config.toml
dataset = "acted Russian speech (Dusha)"
residual_init = "zero_last"
adamw_lr_other_params = 0.00081
Rows from block 6, named by matrix and row number. Rows with one number belong to one channel. Each number is 128 + 32 x the weight over its row's rms, rounded and kept within 0 to 255. All counts start at 0. Numbers have three digits each. After the name is the row's rms in percent of the matrix's.
# convs0: first width-7 conv (model.blocks.6.convs.0.weight, 96x96x7), inputs 0-15, a 7 kernel for each
# convs1: second width-7 conv (model.blocks.6.convs.1.weight, 96x96x7, transposed), outputs 0-15, a 7 kernel for each
convs0.17 100:138101092136109137161147058147147093169173133114144114098150081071126109075042127138128157073152165178136090142104147139088187158076151101161153130122113123160190162111156140090094148113132140185234142155139097147057082085083128126112085081127135133129085089076161161099199123101144105108127098095114140144139147123121155123134114101115
convs1.17 098:096166142071190137199156159118081111146180126141101122116080148170164075139130093141125093089112141143127118135127181101167145128158175158158117180124164158126139089092092122197130128128115111143149173110186182124183125180093100161147116149159128181138130186156094143163137136119156146154142153109114119144169182086133159140161104144159
convs0.18 094:057111095099070076100149094157182142134083106109081094092142094179159127143133097152142145105093101160108130127125106123150114124167102133152110025052118164143169148086122105145164118137142150107126107147121184174136150136160129082169126138107132158132163149143114195140061155126192168143121121137190118069147111140157084077133088138142
convs1.18 095:156140133070142145127167162129067106076139219182187119141104077197117130124133108173134089107156128123150122154103142153194111076103104160084158087098123160113072149131079159192180089149099139164113117080110112140127063092096102147143083139072120154129129154086137148129152093143143132123148129123120102105160099091157125134174129132142
convs0.19 108:180110136116137099176153112093166139115108109116146156115149094122092144117098174128050195160111088102119154143169139147151126070156108147171135117089166131147157143081158164161189134184108117120119143108117111062112092130192151089135138155097107160156176076159142175116188159127095106121138095070141155095108130168086094132118150154122
convs1.19 100:109131171108119091099110124169114127091075159133152106104132122108126080099107130098111123140164129123103113156119151177131152059123126182121107112153111121067167064215083116120068152131116079085133127137161183123144147111170160108142126087127122141139090196143119119126142156126130128158160135067138085143163099102128153160103166077126
convs0.20 098:103117122149145169147145138150092142196165151173115136135124075113121169111075103117090090110148095087146158138106090117119174103066117135162105111208139175114141112079145090131090112133075179160144188187156089136168161097160153140136100147126147110132119119118088158130166115096082142094142098134130117111139161111142138150073118152113
convs1.20 095:090168067154112083111103130158136077092148113149115130203145085126172172153159153129139137158108123168133128132162091164108115110131138159087100105133122110089118177207104143137171128147126135186193155127183159136123141151100109065154144144113113110189143159104172130103136097173151113167115140073109146118164158150141130128142217157081
convs0.21 099:180181090100121103073111118093093150115158122124105186092102170139099170103166146127089092085112124148133123072107127146105126063154128104112191122106182122114092110188149074127107113132124146176151094207109139159145140115134141126153107136151144134122125139203173156133154128091159153151128111155145158124140105168132149174117114161110
convs1.21 097:162124107132166118110164164093124108194114124085161115142133087088128125088130144151172159168112132156172079108189113118070102127078134106068124161106083158129087078123086175181143090095141117146079091059112156166139129115109107085136187090102079108082146149064119091174121133103101155124148134116066051234129147137134093093148086153145
convs0.22 100:223148108181170134141105122082089114130133169168025126136155105100096201132125081132151104112129156162114122118093134130154068103106100207069128104111072118119144194140097147094110125117139153130121158118083193175150087108094143108117122085116098118133121162136088120120126116112094124137148148110114168159145105134048126191140127107088
convs1.22 099:117128132118190108148099138100154107176126125169140079117129202183128126128157168150112103127130074086195099107127137060164087163146126131081114122180167175120106178144130089110113135123123141168134091083138065151139176147140118179179140155158189104129109131121116070122136101141078101154141103134124089139144146109099156088160067044084
convs0.23 105:109091111109185144112173172144133153111164157152142085094077154126153140089099103134134120110114113124113127146165121124086143139097190133183090044132131129096098100124127079091170106177136090107096107062134180147178145129144140118119134132110121196132137149133113197105123137127147181157168127159092090060128182178086107122162174129164
convs1.23 097:123173111111112147196147128147067129168130135089160170095154147168188178154144121115148146166105132076147108144129125138138140167129134080196110154161134104172111087159099122164185146138110213200139114152129099141083134155111143192138125091093115146158107126140136079167147119178148124122140102069157128151156165126107151123088117124166
convs0.24 095:044080132134070164097162129134156147134154103135098131079118115128090179127164100125122194136145141123165115145142148104150165136177171141114115165094117090135131135101105086097131165066113108142179201222166098114162171165143147134130134141092098142137166075053172191166134123146101041195175129144131150116206159086084127144069098139144
convs1.24 088:126105145141126108142143076143128164133097161044111075132143101072097177145185137155164117094155162115161147150158078097154086122089127129080145160108133126163093147096119128025120104169148166097162121135152158112121123123162127166131130111164080154099139184193131104140163144138073118121136118146142140076118137122156116087167117162177
convs0.25 105:101183081094070146129118145108111121122070124079155047124180109125154058127065087094135123132175188177113133184121068102156101196129176156151142082118134119143130159138164106131118123121162059049122078063120136078255050167118071138148105190094101139114140124186159165132142097127166118132174144104103093143098143159118175113088129135133
convs1.25 103:151133119086089133149147097132116185129149186146151154038078128171155125122120106120130141102117137098128051126058120125182100122093129134108086209146121153182135164217124147140118142114139129069093070109095098117087075129113164120181180111097073127147149166133156197094162100048170139146084115042174164133147068129143126176043185159094
convs0.26 104:139115179121078150142154120141170074095138130154099115129127072114153135098184113123111079091175148089162128141165115080122157133181102122142130146140156121172063135095138098129157102110076175156150122100119139140070120086035140146133108136143110113176127053110083134147167115087144130088148163113183191103148150112149146087137110132140
convs1.26 103:115178145152110107126117106100135127177154151131102226163099110158062116149113119135148049100107134105154141155145113182114059085089170131139199122085145123128183139153134137137120125163179197151130103095170129131109098131176118110111120143034114121142176184128104193128131135136167142125124156115127126136143176117123144148076135126133
convs0.27 102:134167124076152117103160115059087082103105148147111162056148105139106138126092081099195033116133156092110139097151103094105134152153128101099162148087213163173138123133137113185124218135119158128076128105158132123095153109115120093120118158122153157152130165102095122160089145133077138139142152102131094120080133098076175113101113083129
convs1.27 101:161136149106120133126147126121138107132136136139093130070158150168180192111134140108115093144093168167167107129131175107137136134152118130123074125153084098151080114081104158111160128104091181116080093110095147144091126156165145077108151141086115147124132101147172116205103125146109142130217092152103131130135099118074179128117146114176
convs0.28 094:117128096139091103126142137115124088146128079075115154146117096100145124126183180103133048098130091139116172114128139185150137143104171150139146170122094114099114155174146152142104134159134145152135166163175144106156140114187146119132179123101113167167146153092110160209211150116082126118070098129134151104130139134170170142147133149125
convs1.28 088:197174165156135085129138099174065125136080154119112113064175154202177083120073157087170160061122096136197147121099114180131165170146131139162136110162163145113141149137130124181093057100091145129116125095115140170148105111096082157116092099137180113184129125141114088099082170074107130113164139137149149136127080085114135166092132099146
convs0.29 100:086116084166118142135173207116142124114126132093162152123117170128171150174126150100165077110140134170153182111133150113089148135142167083087084181114152110108095137149122196165063131059115130126146188117114123097134105140101135114135151115137093131144098091181149160121189109126091102157110165089142074152194170125114109068106138150166
convs1.29 092:157127141155174112080158160135164081070066094125128111112116133180156136168146132076137151105118192187082156112136146093133076169129098114122149088190124142169166155126117094101168162140161143170139101124059136153189114099122092131180141178107090123092198132175193117104088120090128127087089131126144180148144138116148147091115145141118
convs0.30 101:168136098127148068149138116132135116161146187107075063155136146195128202143129055136072083148082136097094118127133140146151176159057083128066163106189135171119191163163106100130141149180117110109113148125128133145135080142110157145114107092079118107096133137121138086136097113143092135133114073109106141090091084122123194187131157163150
convs1.30 100:091127092140116088176170164080119130090138170131152127137125141156115111061083072116170138151161099092106128135111139157085128094149161105100122140155115077147183103059110044100066161096057082092138079140077108191168110154153141135136148130124135080153111100113119106098128134125090103163130143128105173116110157139098123116157158188093
convs0.31 101:096123152156109127135157113113141126157130143124135111114154110193144119152113166179126095141072177154172068141087193098105074166126123160097160098097076137172136151131137145093111113141128142128137080122136087132115106136164098113184175141119065138124128110075073097166201110131127102182077096168150127121130155071086029139088080130155
convs1.31 101:155173064124116138087119121101182063104201139150146144103139130081141067106078098144099124155161134170125113168186099108099117115122155103132100126145147158080093129127120122103122136140121104128093106119152186111095111126101105073095064161138099102148142102152075132104148142148161100153155084152103147136162106170155147096118096106096
convs0.32 100:133140155140148121130131126077132098129091100091158150157118116119158139135152130096111138094137073135186129165118118111094165121122105099211138150079116098168143120182113061088144100111048149108112117093127105139037130156117129148094098112179148118156167148101152183148130139069165069120133108140134117107148105082127102167174089092082
convs1.32 102:122165191127164120075127136155141117143135113100079080125118144109101122075099076074105097148169118173127176091182066177126126099094113119117153100191178197103167090073116121147146158079138115072106114143140095153131192112125173115127122140098134116098124105102064122130198130161123172142119104110112125133105089167091155149155110175120
convs0.33 099:079104094096088139087102102096116114094077111200092184110162111111078169121100176103172081076098168155122139084122143095131102124122096122163100169160166105112134103208139186122145109160068079111111117145123181137184105154117092149127087081115122137143144142167098116188151159149108161132113133169102132137095138139139120084110104237146
convs1.33 104:101170169093115145200122126130110159117106099077145094183098199147131085109139142128149168148162193213152143176161035148139149132111150101108090124060139154064110088153125089129117116123110133172150136125118105182158081092148123083114156122174161137122142090167149118062119121086089111120137099143150163100097099082126191178071078086100
convs0.34 098:118151154170089110124165134107120147133161210154162173109129117164055123114108111116173176164146150104145098102168113109116155068128088099162121199139088174171065163151131158102175112174149152097168115156106199104174136137154096143121122145119119095139155129123158077119079101115119127146150150084114075128120100157123076137109115170144
convs1.34 106:112149179120135155146145137106115082186136134167173129136112154148113123105126091144138105145140130111112136180113126096086092114118099142089160132090144137124085166050161098112092081108150096120115143155139122049166160161086126111080115187157141159088117112156176091150105124140169149140167087103132134074102113098078127112181136146098
convs0.35 105:073206121170098151126068130120119138155158114145114104152141158133175096096125070102078183149111148142115144131094150133141100146130191148095171131130124129089112132178096163094098161121189100123157158119138127118089060193081142146131147116145155093149159180130118146146105106098117144168175111126115106098144130106090164135158114111106
convs1.35 100:083180119142114183118081082132145143222129104141134116123136126108135093170181111134141114125109180172163153130105089090154087113146143148142099117101124147141111133160142166119122144144110118115167124078115142174188144079104074143143101143082105106137150096160120143059149165110147153147099110125107103155179106143120187084140140118109
convs0.36 112:073133152095181131099108131120155132163140099097167123168161124187130126115171107106104116187145178097085107110124133164116108087141105097164052194074100108092137169123133131114126130102151163151136102140174106120130162091122122139078119153137113161142107201103113099094096124094098158108187135145138075107122139099110145106064143098131
convs1.36 106:134102080112040139122129139127105151138136175146115143126148147116112193131173131179104179103075174090127180110138112108082126056151154119121156095179168177093130125111078150165104102146114163100143144110143090143127120080111146139129109090133106129097087160119139120092139190129108148102168152127051059219207135142129092080121157082144
convs0.37 095:150088085145135124111111145091088098141152120149125150107137153160128124119138125120115162138152163120174134164097168141125109152084144147158149155082071112143072135112108135155147122144074153139087069098125101101085097109111114091161112131044133159165128140100148161124108128102137161138088176079123160123119094115113126168120116088166
convs1.37 094:140160170125041102143054080042130138171218102051132079125172128145101104149182206131119155141197170120137139116186117122168128124163086126111123149203145161110085114076155122108174158159134073078110139145142111100155124152106175131159084104129207146125130161157093140113143181114158103080168153158061100107154148165152157175112088139134
convs0.38 115:129125079126151151142128162153097165101053128137172098117151097160176116129135158083145127152110159178176197127102110133148151155123112140176099080129058114091147120144112103106149145109127158113089129133129073167100076124152154134099097135093145178109101119109120131057101129083107087138199053143139107093178081099153119141138120086111
convs1.38 111:131116161122134138148177093138094097127103123143132141154091136173143125147116129141098106108088136085174070143129097093125092096191125102086124138190188189156079116082177126141099087148118135084112065099063137160192089203087160135134184135210078132148098126148138098177152147106139185136122149155179155153102165147131147154118106113089
convs0.39 101:117119108106118110075110109122126137108149158150146140095133166185124111193048128089100126145107123101120098142117128101126124110128165168097099156112114136089094151157118101123147188100185134108117172171138109155087155139165095116197115165147098093110205143079108153152151166157119148130146104160132098137166107092149087145148115143175
convs1.39 105:154125136099088205079137072191102106094131107066119098143158145087168095096119061165132149105117122103131146132116133162092100135160094195145171101101093192191126185078101138124169141138100094177159111096093140166109137142069125125121157111124097151095117122086027119120116100120172098154193108100124143072117116142131126107096119090087
convs0.40 097:158117117171118124184127102177130119148155136074092157129165146099132175126199097146103112118121081194086172200065147114155095115129198121134106117186071139081094098146103185113019124029169154103143164164100096147077164120152108086134132164172139138134145150165090077155045164103116128103099062208130121107082148176113131119144091141113
convs1.40 098:163167119120134093081158096142088162086137186068150119143120104166169117119098128126130112084162130148199182118138094117137149111073162127158123152165109139120099112128049129119179156076158104154134114152171146174136141140145135115156140110156147126154147180154158210156102161067148162200118129111211122079114176164116086125162150107089
convs0.41 102:176094141115093171110104153113141095099114167083120140125099152090163120112136126046128121128153097136143092104159145173099098089115124100160117107074089127115080153109096150129081118096165092129192156188165121110115111158110114154115145142168147118117081145119149101147144171197183122136097167153079131083104165119126144135114159079125
convs1.41 101:150136111117167105140134151122176153173170135106097120156071110128143114061090236075135140106158135178185143121202197056142154165103121179155101137125072115086085052157130098135179124112137159105094183125160110123104170111161099131166118116078126053109078102145117170196126131163115102100133112161086123140107094079104197140136127135137
convs0.42 104:094106109127163114111129090128141062134161085138129148106106131133091090132105136075056146150116054091098128130107093129129124159151138167115088160170142127189173150090118115141130142149150119124080094120127131046121080129147120175095094135127122125150059142151160190169185098132196149176121124124131113110125078150176108101118108115137
convs1.42 101:143096123146164099078088132119118109180098138104149091202077127127148118092059115162118120109116140130116141110134063141124074103123109084117093146127081179118158145125135141183165119031119095142090116138079168115179131123122123099117157139086152161166147146136157136149159168151090142070142117147153131117133146159139113097154129132107
convs0.43 099:061118101092177145126112159126083150119113136174117126095154094175149153127114107122096083154169146107113151075149148129122102124128107166107105121145170055130138135142120108130093106120133077128101126134115102188151101129113144082147075118145145115135141137135147095159151098107100147186145170176123081180131104120176084107151174098055
convs1.43 100:147126136149197146055095105094166154155123063106113156154117113114179148116076042064142158165091105116170118118106163128181127099122123158139138139144183143108159142149189176143205143166135104146138121137125121119118110118125056177092136143124117101121120147188128121067082087142142094152188121165131156170177126110096131075099105143138
convs0.44 107:122115164163102165105176117143164191125109070196138130148070167122168143115170168086106144048175120152096174110136111141114137081237087109150161144096197126107118123112133052162090135124119099109098121156143097133099132059145169176163147136109059152156148156114126083157185141080158071139115130181136113131151119166091116143089157129128
convs1.44 107:130096195121102101133116126088049161096099109081088125108108150153142118171091085100101121109128134159132141123155134112113148062160102155126106139117195079101239166158156106159162122110158122145144142165142129116128195134114065132088087148176116198100182143132142152117126189097096154190083115073151172168081157163148118149133138080147
convs0.45 092:139096126110147106143107120140103125191063105141139117106097094090071132192089174113053147091128188178129131107134123069089117132206148051158083154184123116100077112123126204145149103081095135134111140058140140156147109155164147148134132120106080140114110129179209127131211118113139095115149112097166163144076090071107127132092162140098
convs1.45 103:102120094119172135135152150135070138213096158172168096178067177092115078127133118071173132115156089135151163152194121131124189157148039126137134096077131139086143107095170069099128157076158097103128081132137172134058121140139101092171152187111099170148137108100071181108102134172085161088149123160115104106139164123131179104122102108114
convs0.46 102:169093097145168061117109059122121143103215113121173162119112140177136156115144106040076152167132133134138166171094099063179094125141140113101103084133045153159141092144089118124100126164155145089103125128129091103138092133149142118093109083111119135139149118098149095175050106106101086123137159150085166112137144154168090111126152117124
convs1.46 103:157151197142074170141076105156196142131151125183106148176132172098135130090155139134184143103083135125110109151125179134198127147105130114140160111085102112121075126120131094074139117123154063098157145114114152118178148131104141117116187155149125116105157136119168162125118147090087075095085137130091145148138138115164133142132088153143
convs0.47 102:100086117130153162116134132141156118094137112140122107090170120182093120136110180078144173200126173118087122066147172110116137162148138143074145136089170117203081126156101142050183195142121078133169154117161112102113101166153055130155088146139098103118142141143145122096135119116145174141087116064083092189126137109154120117157102123181
convs1.47 103:108123114109104127112144107082121150031117128060139191125106108122158106076089062109102111111137124144148085152139136120131134109104099169101109120139126141104140107149122101194180137093116089103106109113143185104146148119101104135170169096117134174132103063132140122247123137139130128137164162120099178128181120157112043163120185151092
convs0.48 098:161122165088141102082108109121140125168117069119177132090072126131076132106107177144111136137158127164139089100062144144144120125125074116109080111145127101095117121156090087107118125145154107140112083149125145120130135116178134107147117115107128129103199106123086147167120173167107126076146111112151116073083131136130112084119128072154
convs1.48 097:159159148178131163064109165127139132105187134182164113186115110111139108151121073131148153112151098063146115130137129180127183130183098132114103145106103121078138132071102121190112144094118163148162182119103144111121102096069135141092138076130106182139145098129123115182137163140116124059180120090086056074181137135135122187139130153180
convs0.49 102:103078140097184139148105177107163127162101155047104090143150140148113129167199187128093105191110160163159131120110141144082180143084119164111075135151138119119072097133148172096101062143120128107128146087122139140086038083095116174108137122156193090095117145189079135130083189197120105145104103085118140112101160083090086147143107129208
convs1.49 104:111122116166146133100169080110137120113140116145128163098085035167157144125107097107149112151157155166136143133154148181077133158142155085128134131114077100087081085124133156113126103192174099137194136133125165148187117190087112137114152133194207078123120099140148160190163072155117125178145113172187207095127104098147125159152111087126
convs0.50 098:128116136163120118159171167123169077146193134108095072149135113081154190157150158162144146157136205078096159105089184140160167199145079108194169098119152098000091137119137126135118169122089178172108099047085101136112119156142122169112160143143124103112159170115093038077098113076159141139131093192169182185185126049178167097031079142146
convs1.50 089:132177133144163106151164174114098126116089139138131148075097157081082104111156198181130182137130109094101191139079173128160105124151131086146135112168122153126057089194154164161107140094090128071123095165125139142107099119152095092153145120079092107114102136083088132101132145100118166146138135076151191153139142103100119157116101102081
convs0.51 098:124158103166116139129113134035075189116152083181164146164098164129131091170094053130173117114092124172111122131105145072100138154092147134014091126125124098123154130083065133123104091126143133084107123178111137105135144108096110143099136098111086163176083122152149131129125116174110100106100077172091109121094102076125129068111139113133
convs1.51 099:204100136086116118142104118135140144177179114191156144215155176138185107129096122109101111160117064126098138141124150154178163144122112161152165130107058070066113157108094098121128133116099095162081102101140152113118101133129133134156071180170172108149147096099109121136167127114188171176148151144135176092128083086170099125091139124110
convs0.52 108:140142150104120120161177145082112148162160112145106126139116137151157095154152078092099089117156153100111119149157173115123145098144077092187094115143159102087215140181145151101096160153109162138139116178061085150170143118104116136105142100129135151079166106140164084178130129127092104106128112110134080125140136145106032170075123139138
convs1.52 105:180158084140126098173061112165107144159084143147102129184130154173100133153090140177153092132091126118128140142101173114119108130133209129152201218183216075137106161117121072120177102146051075156101117134165176119102124108180167152130125136162157143127096099104129109152146151108128055165100139126118122153113125129076180117134108086063
convs0.53 096:110118085113056079149101119148137086139144111117144130151126123158071151149171196111099146117068124160150165135146130143175107132136143084169146145154132164180105098052100131140156161166142158235154138062086113117133142108068105151117118135120149144098139102153155131123149082197179126127131117136134107164133158179102080182179149101073
convs1.53 095:131071161123147178161057096104143129090123134120134132117043133132128175105157140138086127140131152153137091126183135110162158080101097159155135095147135155137120085112187121133128124119124172055099091193149171112125142184102142113132070114101123148170198090139155149118159108170161049134148133107118142114086120164131132163129102109179
convs0.54 092:147113056122120089116127103115113110107107131108115115151140171116121101114142049109146122152094159112119162113118125141148082151094171125092187128133145132095152155121149138125130139140174129096102148085127147090118113082122134134167125097129135145137120137130101066175108154122120127096064156098132166087083112153145125107112106074074
convs1.54 092:111132084159136091117154115152148128100115107115089144105135126108081094133098063136154152199199125055151174171105158107151134152097125115153110083102097099165120134155175107200079129194106137102112114137119116107112100138133156113099064083035101155134204146127127095165171183183145127125124143134132105138117126131102118082119143096176
convs0.55 094:159147123191050084115130141178161152135109099137062115117118123129145082116100108101111119106137121110122112080092129126122128177141142173128116127179141105123140126141147105138116103164205102106083069095070114179130099176106145171126098116174100079114126159142128169200139069152112138187134123062139067156120109071140126173128103106130
convs1.55 101:135102125106141098129173122130097099141180100130137145096117123135149140120113134125151120062103053131100121110046176125117088118164083150104136056083111167190096069149113130115116135108098134105138114107075165141093084098107139148142058097211146142114178210138174116115172098154072143158145143111038066133137130123146110162067130158149
convs0.56 095:117101112128137090094218097124101111148084152105141095120109171149138151147112176163135113115115115080173087134099168113170202157121134115071113107167158119087086163120121080119156125114118109111157115095124137175081087102123085119109120149161158133179207105131143110096138089145165103090111119095095119103170150174116162148153135142094
convs1.56 092:108090086163123144132160164129123148143107120113108125163143121073127101140189126125137144196152142155061119143113128133123144111144101133144138117163128094080085137133080175160130159147178102154176114129139096100133147104106115114119130086129112122099144105144193142174081096167091126148133125112114083171135111071115081154156102098096
convs0.57 106:150109170168171113161137140166116168128101116130077066110078159083128041072149135114073157128157098145134131194155140103153116153136158141159108217114159121179171181192109118154098123134095131119149107123118097122169139155133118113130125151062146105128119107130149083192139099108102153100155182127173121111139118184165097215148077144100
convs1.57 105:080206068088123125116167124167162161145033139218072141111113119145177202137148187139156149150141109112086132145065137080164182076050134142104119122191176192166146189174133085130159128120144158190134171083099106107135112125097115140178143158180130172135149077104160112139126125153140130190099140105127109153123115162185164088126083136131
convs0.58 095:101127113137137123124209163150101161105147170132089117040147089118092108100179149088110083122134185118142146135073091111103164121094141106156115129111166158069145109159121129120163144135131095110070072180186112143054102135124121120154103085146160107149087063144065106111116166145127242170114144127103136155135179092123119144113120151097
convs1.58 091:178127164130143167104122130078096179137209183114255145197099091131129142117116172105086075038096116137128134141127135108087193167135174134129171113128184081123094120141175100091175149101066205173155187116142081199157104116058151103119141135164107151112072111057151154081126108136153140178146108110148154108116109168105118094101134070126
convs0.59 098:105120123089063103090133153101097139100140112107116098127143152158135091132136157127116119088147152144135165106150092107115117121142129064156096135074092117172114148125137142122136134143099094089106132163117146132089146095142055039111096124139084152157180132091129164109109103101169132089115084093099111137137099141101101082142161134148
convs1.59 104:100094095135108062141160082167161132089148212155127112084160115088112114146145139092156184161127144147148223096130078133150138155067127141122107182158094112066143079137114114129126136133117124077078138138109112126102144110149141124190180156188149183152105077139126116115052136113144131125114122098194140148096120089150061111069119116106
convs0.60 102:147115106133120081164137088120125102117114145127135124101161052120093094086132137119185073143104170102110153108095102198162071127107149130088108112182140121075104118157156169123161151068167152067128037149114095141138124102079085138180092085115127115139148078081164182103116130142165129172165096167116172130144106165135145119177129100148
convs1.60 100:185099099140119137112152134093129081113217099072106174104219118134126111175157141124127142138099154112179139147096140144106115137137116085107090152098094148143100124160084154154105154093194115161190114121146112181114174099080102132107097141158122138072144155117074200066096087128092090113210137182094084150102108103119100139125135144101
convs0.61 099:138134155146197142130122086099120117114102130097160150141107023131117156121115072159137137124119133157104137113109154122133138101117142081153103137057098133120187108170073126090135152103099131137157124085087095060109176149138141117087127120099141109143154159119156096092160120136115117108120159181135127162116163141158063089126117167125
convs1.61 107:142132058157115068072076195125169160105132133119174140081136122093149129112145154149064098161129127109084094150139101085145091092112152131125138102151138137115089103115136069132100134132164054122116143140119106112084118179114113127158044109115127117093124144085133167132146049113138102174077100103100175109047102118097142098101142054198
convs0.62 098:159127169176114153099081052048171120205184088159148189143083161147133070145066116126071094105117116117130089180153122139106184142200205119115075102148144000158058059106128163065150122166141106127076140158149117158097122090119135130140112124152103115157141150089089219125117112073095131132100114161122099104146092190124081112156111075074
convs1.62 102:130204108104159136132135085112154181134121112122138141126122168109209125139093105162089179120170122076111155080088100134118145142135176116143126147085140124057175097199127121097154158108134078167142094143076138099088141139124167080103129112151141118111154106124149138169102067150177145121126109120120155099115119095178116131075130131142
convs0.63 101:137141116179074070097125122132117149096142054142117108162110157137153108103097116130164130117116130112070088094154214120146118066171126088109127152057173068107194137166129125121104142092112157131139137130117103142156108174161127071146121143121142091085091093126092069182130118181173117165173181096153124054161087112103169158120074081093
convs1.63 105:125126076160156145153138138122138095133129154116102133117150187169101179171157110087201153112142114133004128090107094146117176090147144127086107068116156135151145089135088158127119083088129169113134151083090089089134132130131121129182102081130127116113155027130153187150142213126106130112139148075120110103125059121145122128129168170159
convs0.64 099:115155123129061098093188127124122157084085187131098164137112159130111165163175190139144122172108142102172102163121175148040129205096044109134151112118090087142106122151115102164128126081117121129149147155111168078099136158118085134118097150192087116128116154168129110104174121186156099106092192137172161136100171186102153117041138149121
convs1.64 098:135134123131206122110141129135122118121134128159138089111159108104154114085098147178125165160156145080180124113168124142080109128095115102120161122104089156155153077066108157060107129112097143082140181151083067167162086092215120089105118126144064182093093181123146110139119097088150111138168082128133070072085115148138103120150086123125
convs0.65 100:118152083150138123154096129178156149089106163117112099111173152127133160077162106047116163093072082090134134147132109176107102166143131160130150101174083155160105082163125113149113131168139162100086139133145059091135151099106152104107145071108103166103096133115123095150162119184100143136122110122132092123107129090134079130135103100216
convs1.65 106:101114152133157104200095143164155130097136103122154078161075142167109169102153148129119142131120083122112101109127099131143076068149191144093165151103107106142122192146125158155109121222136173056140094122120101162079137125123108141164122146105222100097024115127149131125155152133138113150127100134098099125122101122080072128117139114137
convs0.66 098:111160052116102136170149096125103148169116133109121098124085120165049125153086153099171169147129112131184140137107139151198110129021162130135159097124136080173191142082094076187159131155092191131147115166142113186180104119123168131131158145154098168099184107174164089085135108156111099144138160107126079140144113155166076124126153133148
convs1.66 098:110102150135133094159101099103123095141137082081127191096107103168138124130093126173149141099149149087154140211154122141136120153136152057101206112092110158152149131105202112098131172121115169191148126152186122180082143121136109111115125198126166103127134137123143107120137102113209161090117103179138097135111117169101096126084110113138
convs0.67 100:109123131150131130103189123119106123120149133074066121138121133119161142159100109104127181075107132081148076121108172189121099091142151125108163145124070106190091125125111064159148140059122167138151180082091133068067114099108112120101111136134104132087125169106123149114118084125130124119147113140078102119138185174111135108099128133151
convs1.67 104:071135163093152098125122106175151127127127142143155142144151111182158089136094104113122187104062073087126148158117117209142109125158142161068147114114135076089137092101072081116133058100121100102127136144175122175142138102088123103171126137099155155132144112146118166157106135122116139118193090107136053142136146128109126134160110137153
convs0.68 095:130099128106123132145095106083144105126137075147110153111132139102122117152109110160120107145106086160120104113146167115088120076076152168114127119169152115111115068081150198118100141169105128119130142125137131143119149153176104145102143136143156165178147136099064109177115201189125142136116088120128147085155130152081112115155126100163
convs1.68 105:162113177135087154125110167134174093137174143145152109140125144102083124105118135121166103148186124161127156144123141168148125116167122097114124137091113115122134138094136185178126122155036128130140150112151126087147115062144131080170035116129118048093121166092130074133167137155147187125149125103166146044119123166154142085164154131153
convs0.69 095:114143208103173161190124180108152112120141145095070091088129063178135128129162096127145183138111112106130130138136164154174094064202115137155071166147112127129163122126141128142126130146158138120153127155151066124151152184160233171117129215164121108149127144126100166099149116095142110086124077145144114138179156123143100156177140132135
convs1.69 094:107140134143103158104137183146087139105118187163135177155084170126097162079112137136182177133115182104110170166169213156123155174103069100161175125110100054088088129121058102186117100109160130144158148127169194137112068153078120094143158136131154172145115116082132085108094145115129110157195093143116156137171109119113126113137206158159
convs0.70 098:110145171108107146102080087066160140035144114103113114117077135121121102116054142177212110125149143113154116064149118179128120147117134127129115087120105121117112107105147105134169173114130127134132128153117151102113146129109103168158150112102098081084149168118176148093184160074122150150132111109091108121138155114179184111066103128065
convs1.70 105:111111110110172152093136154107132139107119113124067147108180143096125113143181177174150146146140117128095156143140105118118141121126111128125101070075139165142141163164179121110150148132098159160152113097125183112094125106141104099084135122173114132124130153155151130101125080164199120072071077107119113114153114131082161174174169139152
convs0.71 099:087042060109179110172111112215132108102169107101095119180162160105143151098173090120169126126124149102102150140165169094149088128165067150155169129126173103147141210154096098104085082152126108112102078113087129168164112158132041134135108125125088083158054112203079196176095079109113100109098155118079178112085077173157150157141125194159
convs1.71 102:168157143101075101140143170137122117093137142120080128115120153116087116147154149120134103144050116133104129150098167137141112171154130184097157123140120134158144174154107115197177146136104105134118115221163075113113133128062083110110072062098069143152097105092133139153131125126141130148127150143105091111107130115089096109131074149149
convs0.72 098:136146143139152179084128135175149148114143122178169110125083124119120107103059169159122120130123117101081138102143166112147161109122113168152148144097105078141100129207167148124126139116089087113103143125110099119144176114124132186120079157141144116106120057103130098112133139062133091184093149146134088115149097106117162130135114188152
convs1.72 101:103087111169255130100189100141095155119142085129057125148105101105104087108096101152084157122149125130098100147139141082147175147167106102097168144126120156116107129106141174081125109149153142138112137144111122093115131098132190111119134162129110126126123085146145136112162118148181176164130108093092048167122142145164153119147144096137
convs0.73 103:133116158106082103158127113093135129129133110185139115128129099141154120097077178098125068100120175070082141122077158127094086158210125169059105133079114173089122153120154119150116102154111100102139154114096149143116166145091132134116161110092158098164134097115154157188168162102106101167123180098079125175100090147125147139106114080134
convs1.73 098:139139110129051086138097091120096123104133111121142139118087118119157059157191145118164160134147112137120146182110109085150136171046108151158086103123130153126065168114139170103108104136166118098125121119070132149131153102107132142103125110145103114092116137164135163095193152189049101174142103083129188172109183130128157076141114154143
convs0.74 097:122053184108153198065112097095129189106246091144149100168172134108214181144175089175137093112166122078117151109114087120090150149135070112144121089145104135125140080136105096147119143069132213131131115107166125118096165139117119111156155095161175164094124110174128139151106119123151069172150123114130159110087071192110124127113137065098
convs1.74 091:063130141172113116169078133132149144171129120141146188197150155078132138090163135138133131136161117171190188092146160135182143139145140056095135146125170097091091129134145103125155117149183155151122129111154157132071122104139124124096147149129153114169125121159136155178110118069119127142103155027047092090134194169149161129127142150141
convs0.75 094:149126097116088121101134180123078150158147106158199133117156108133111139162207142186179161102114072090090138111136189081140108110117077145101116120129039124085131071120083125170120138162150153153098097129123138126059110128148145098152137130093115144120120184113091159164109123130153131184114157147123201118137112161177124072145124129106
convs1.75 096:144126113111160123170100136116154172140098134159144155119097078166115110093088125106136130139138157124139144119107121118130163101077099121135117090150117117124100138092095136113147081134148121119126119144150101142095137155129110162121101128128156144132107088150133083111123143166143115128080157161113114100096162163083113098151193152114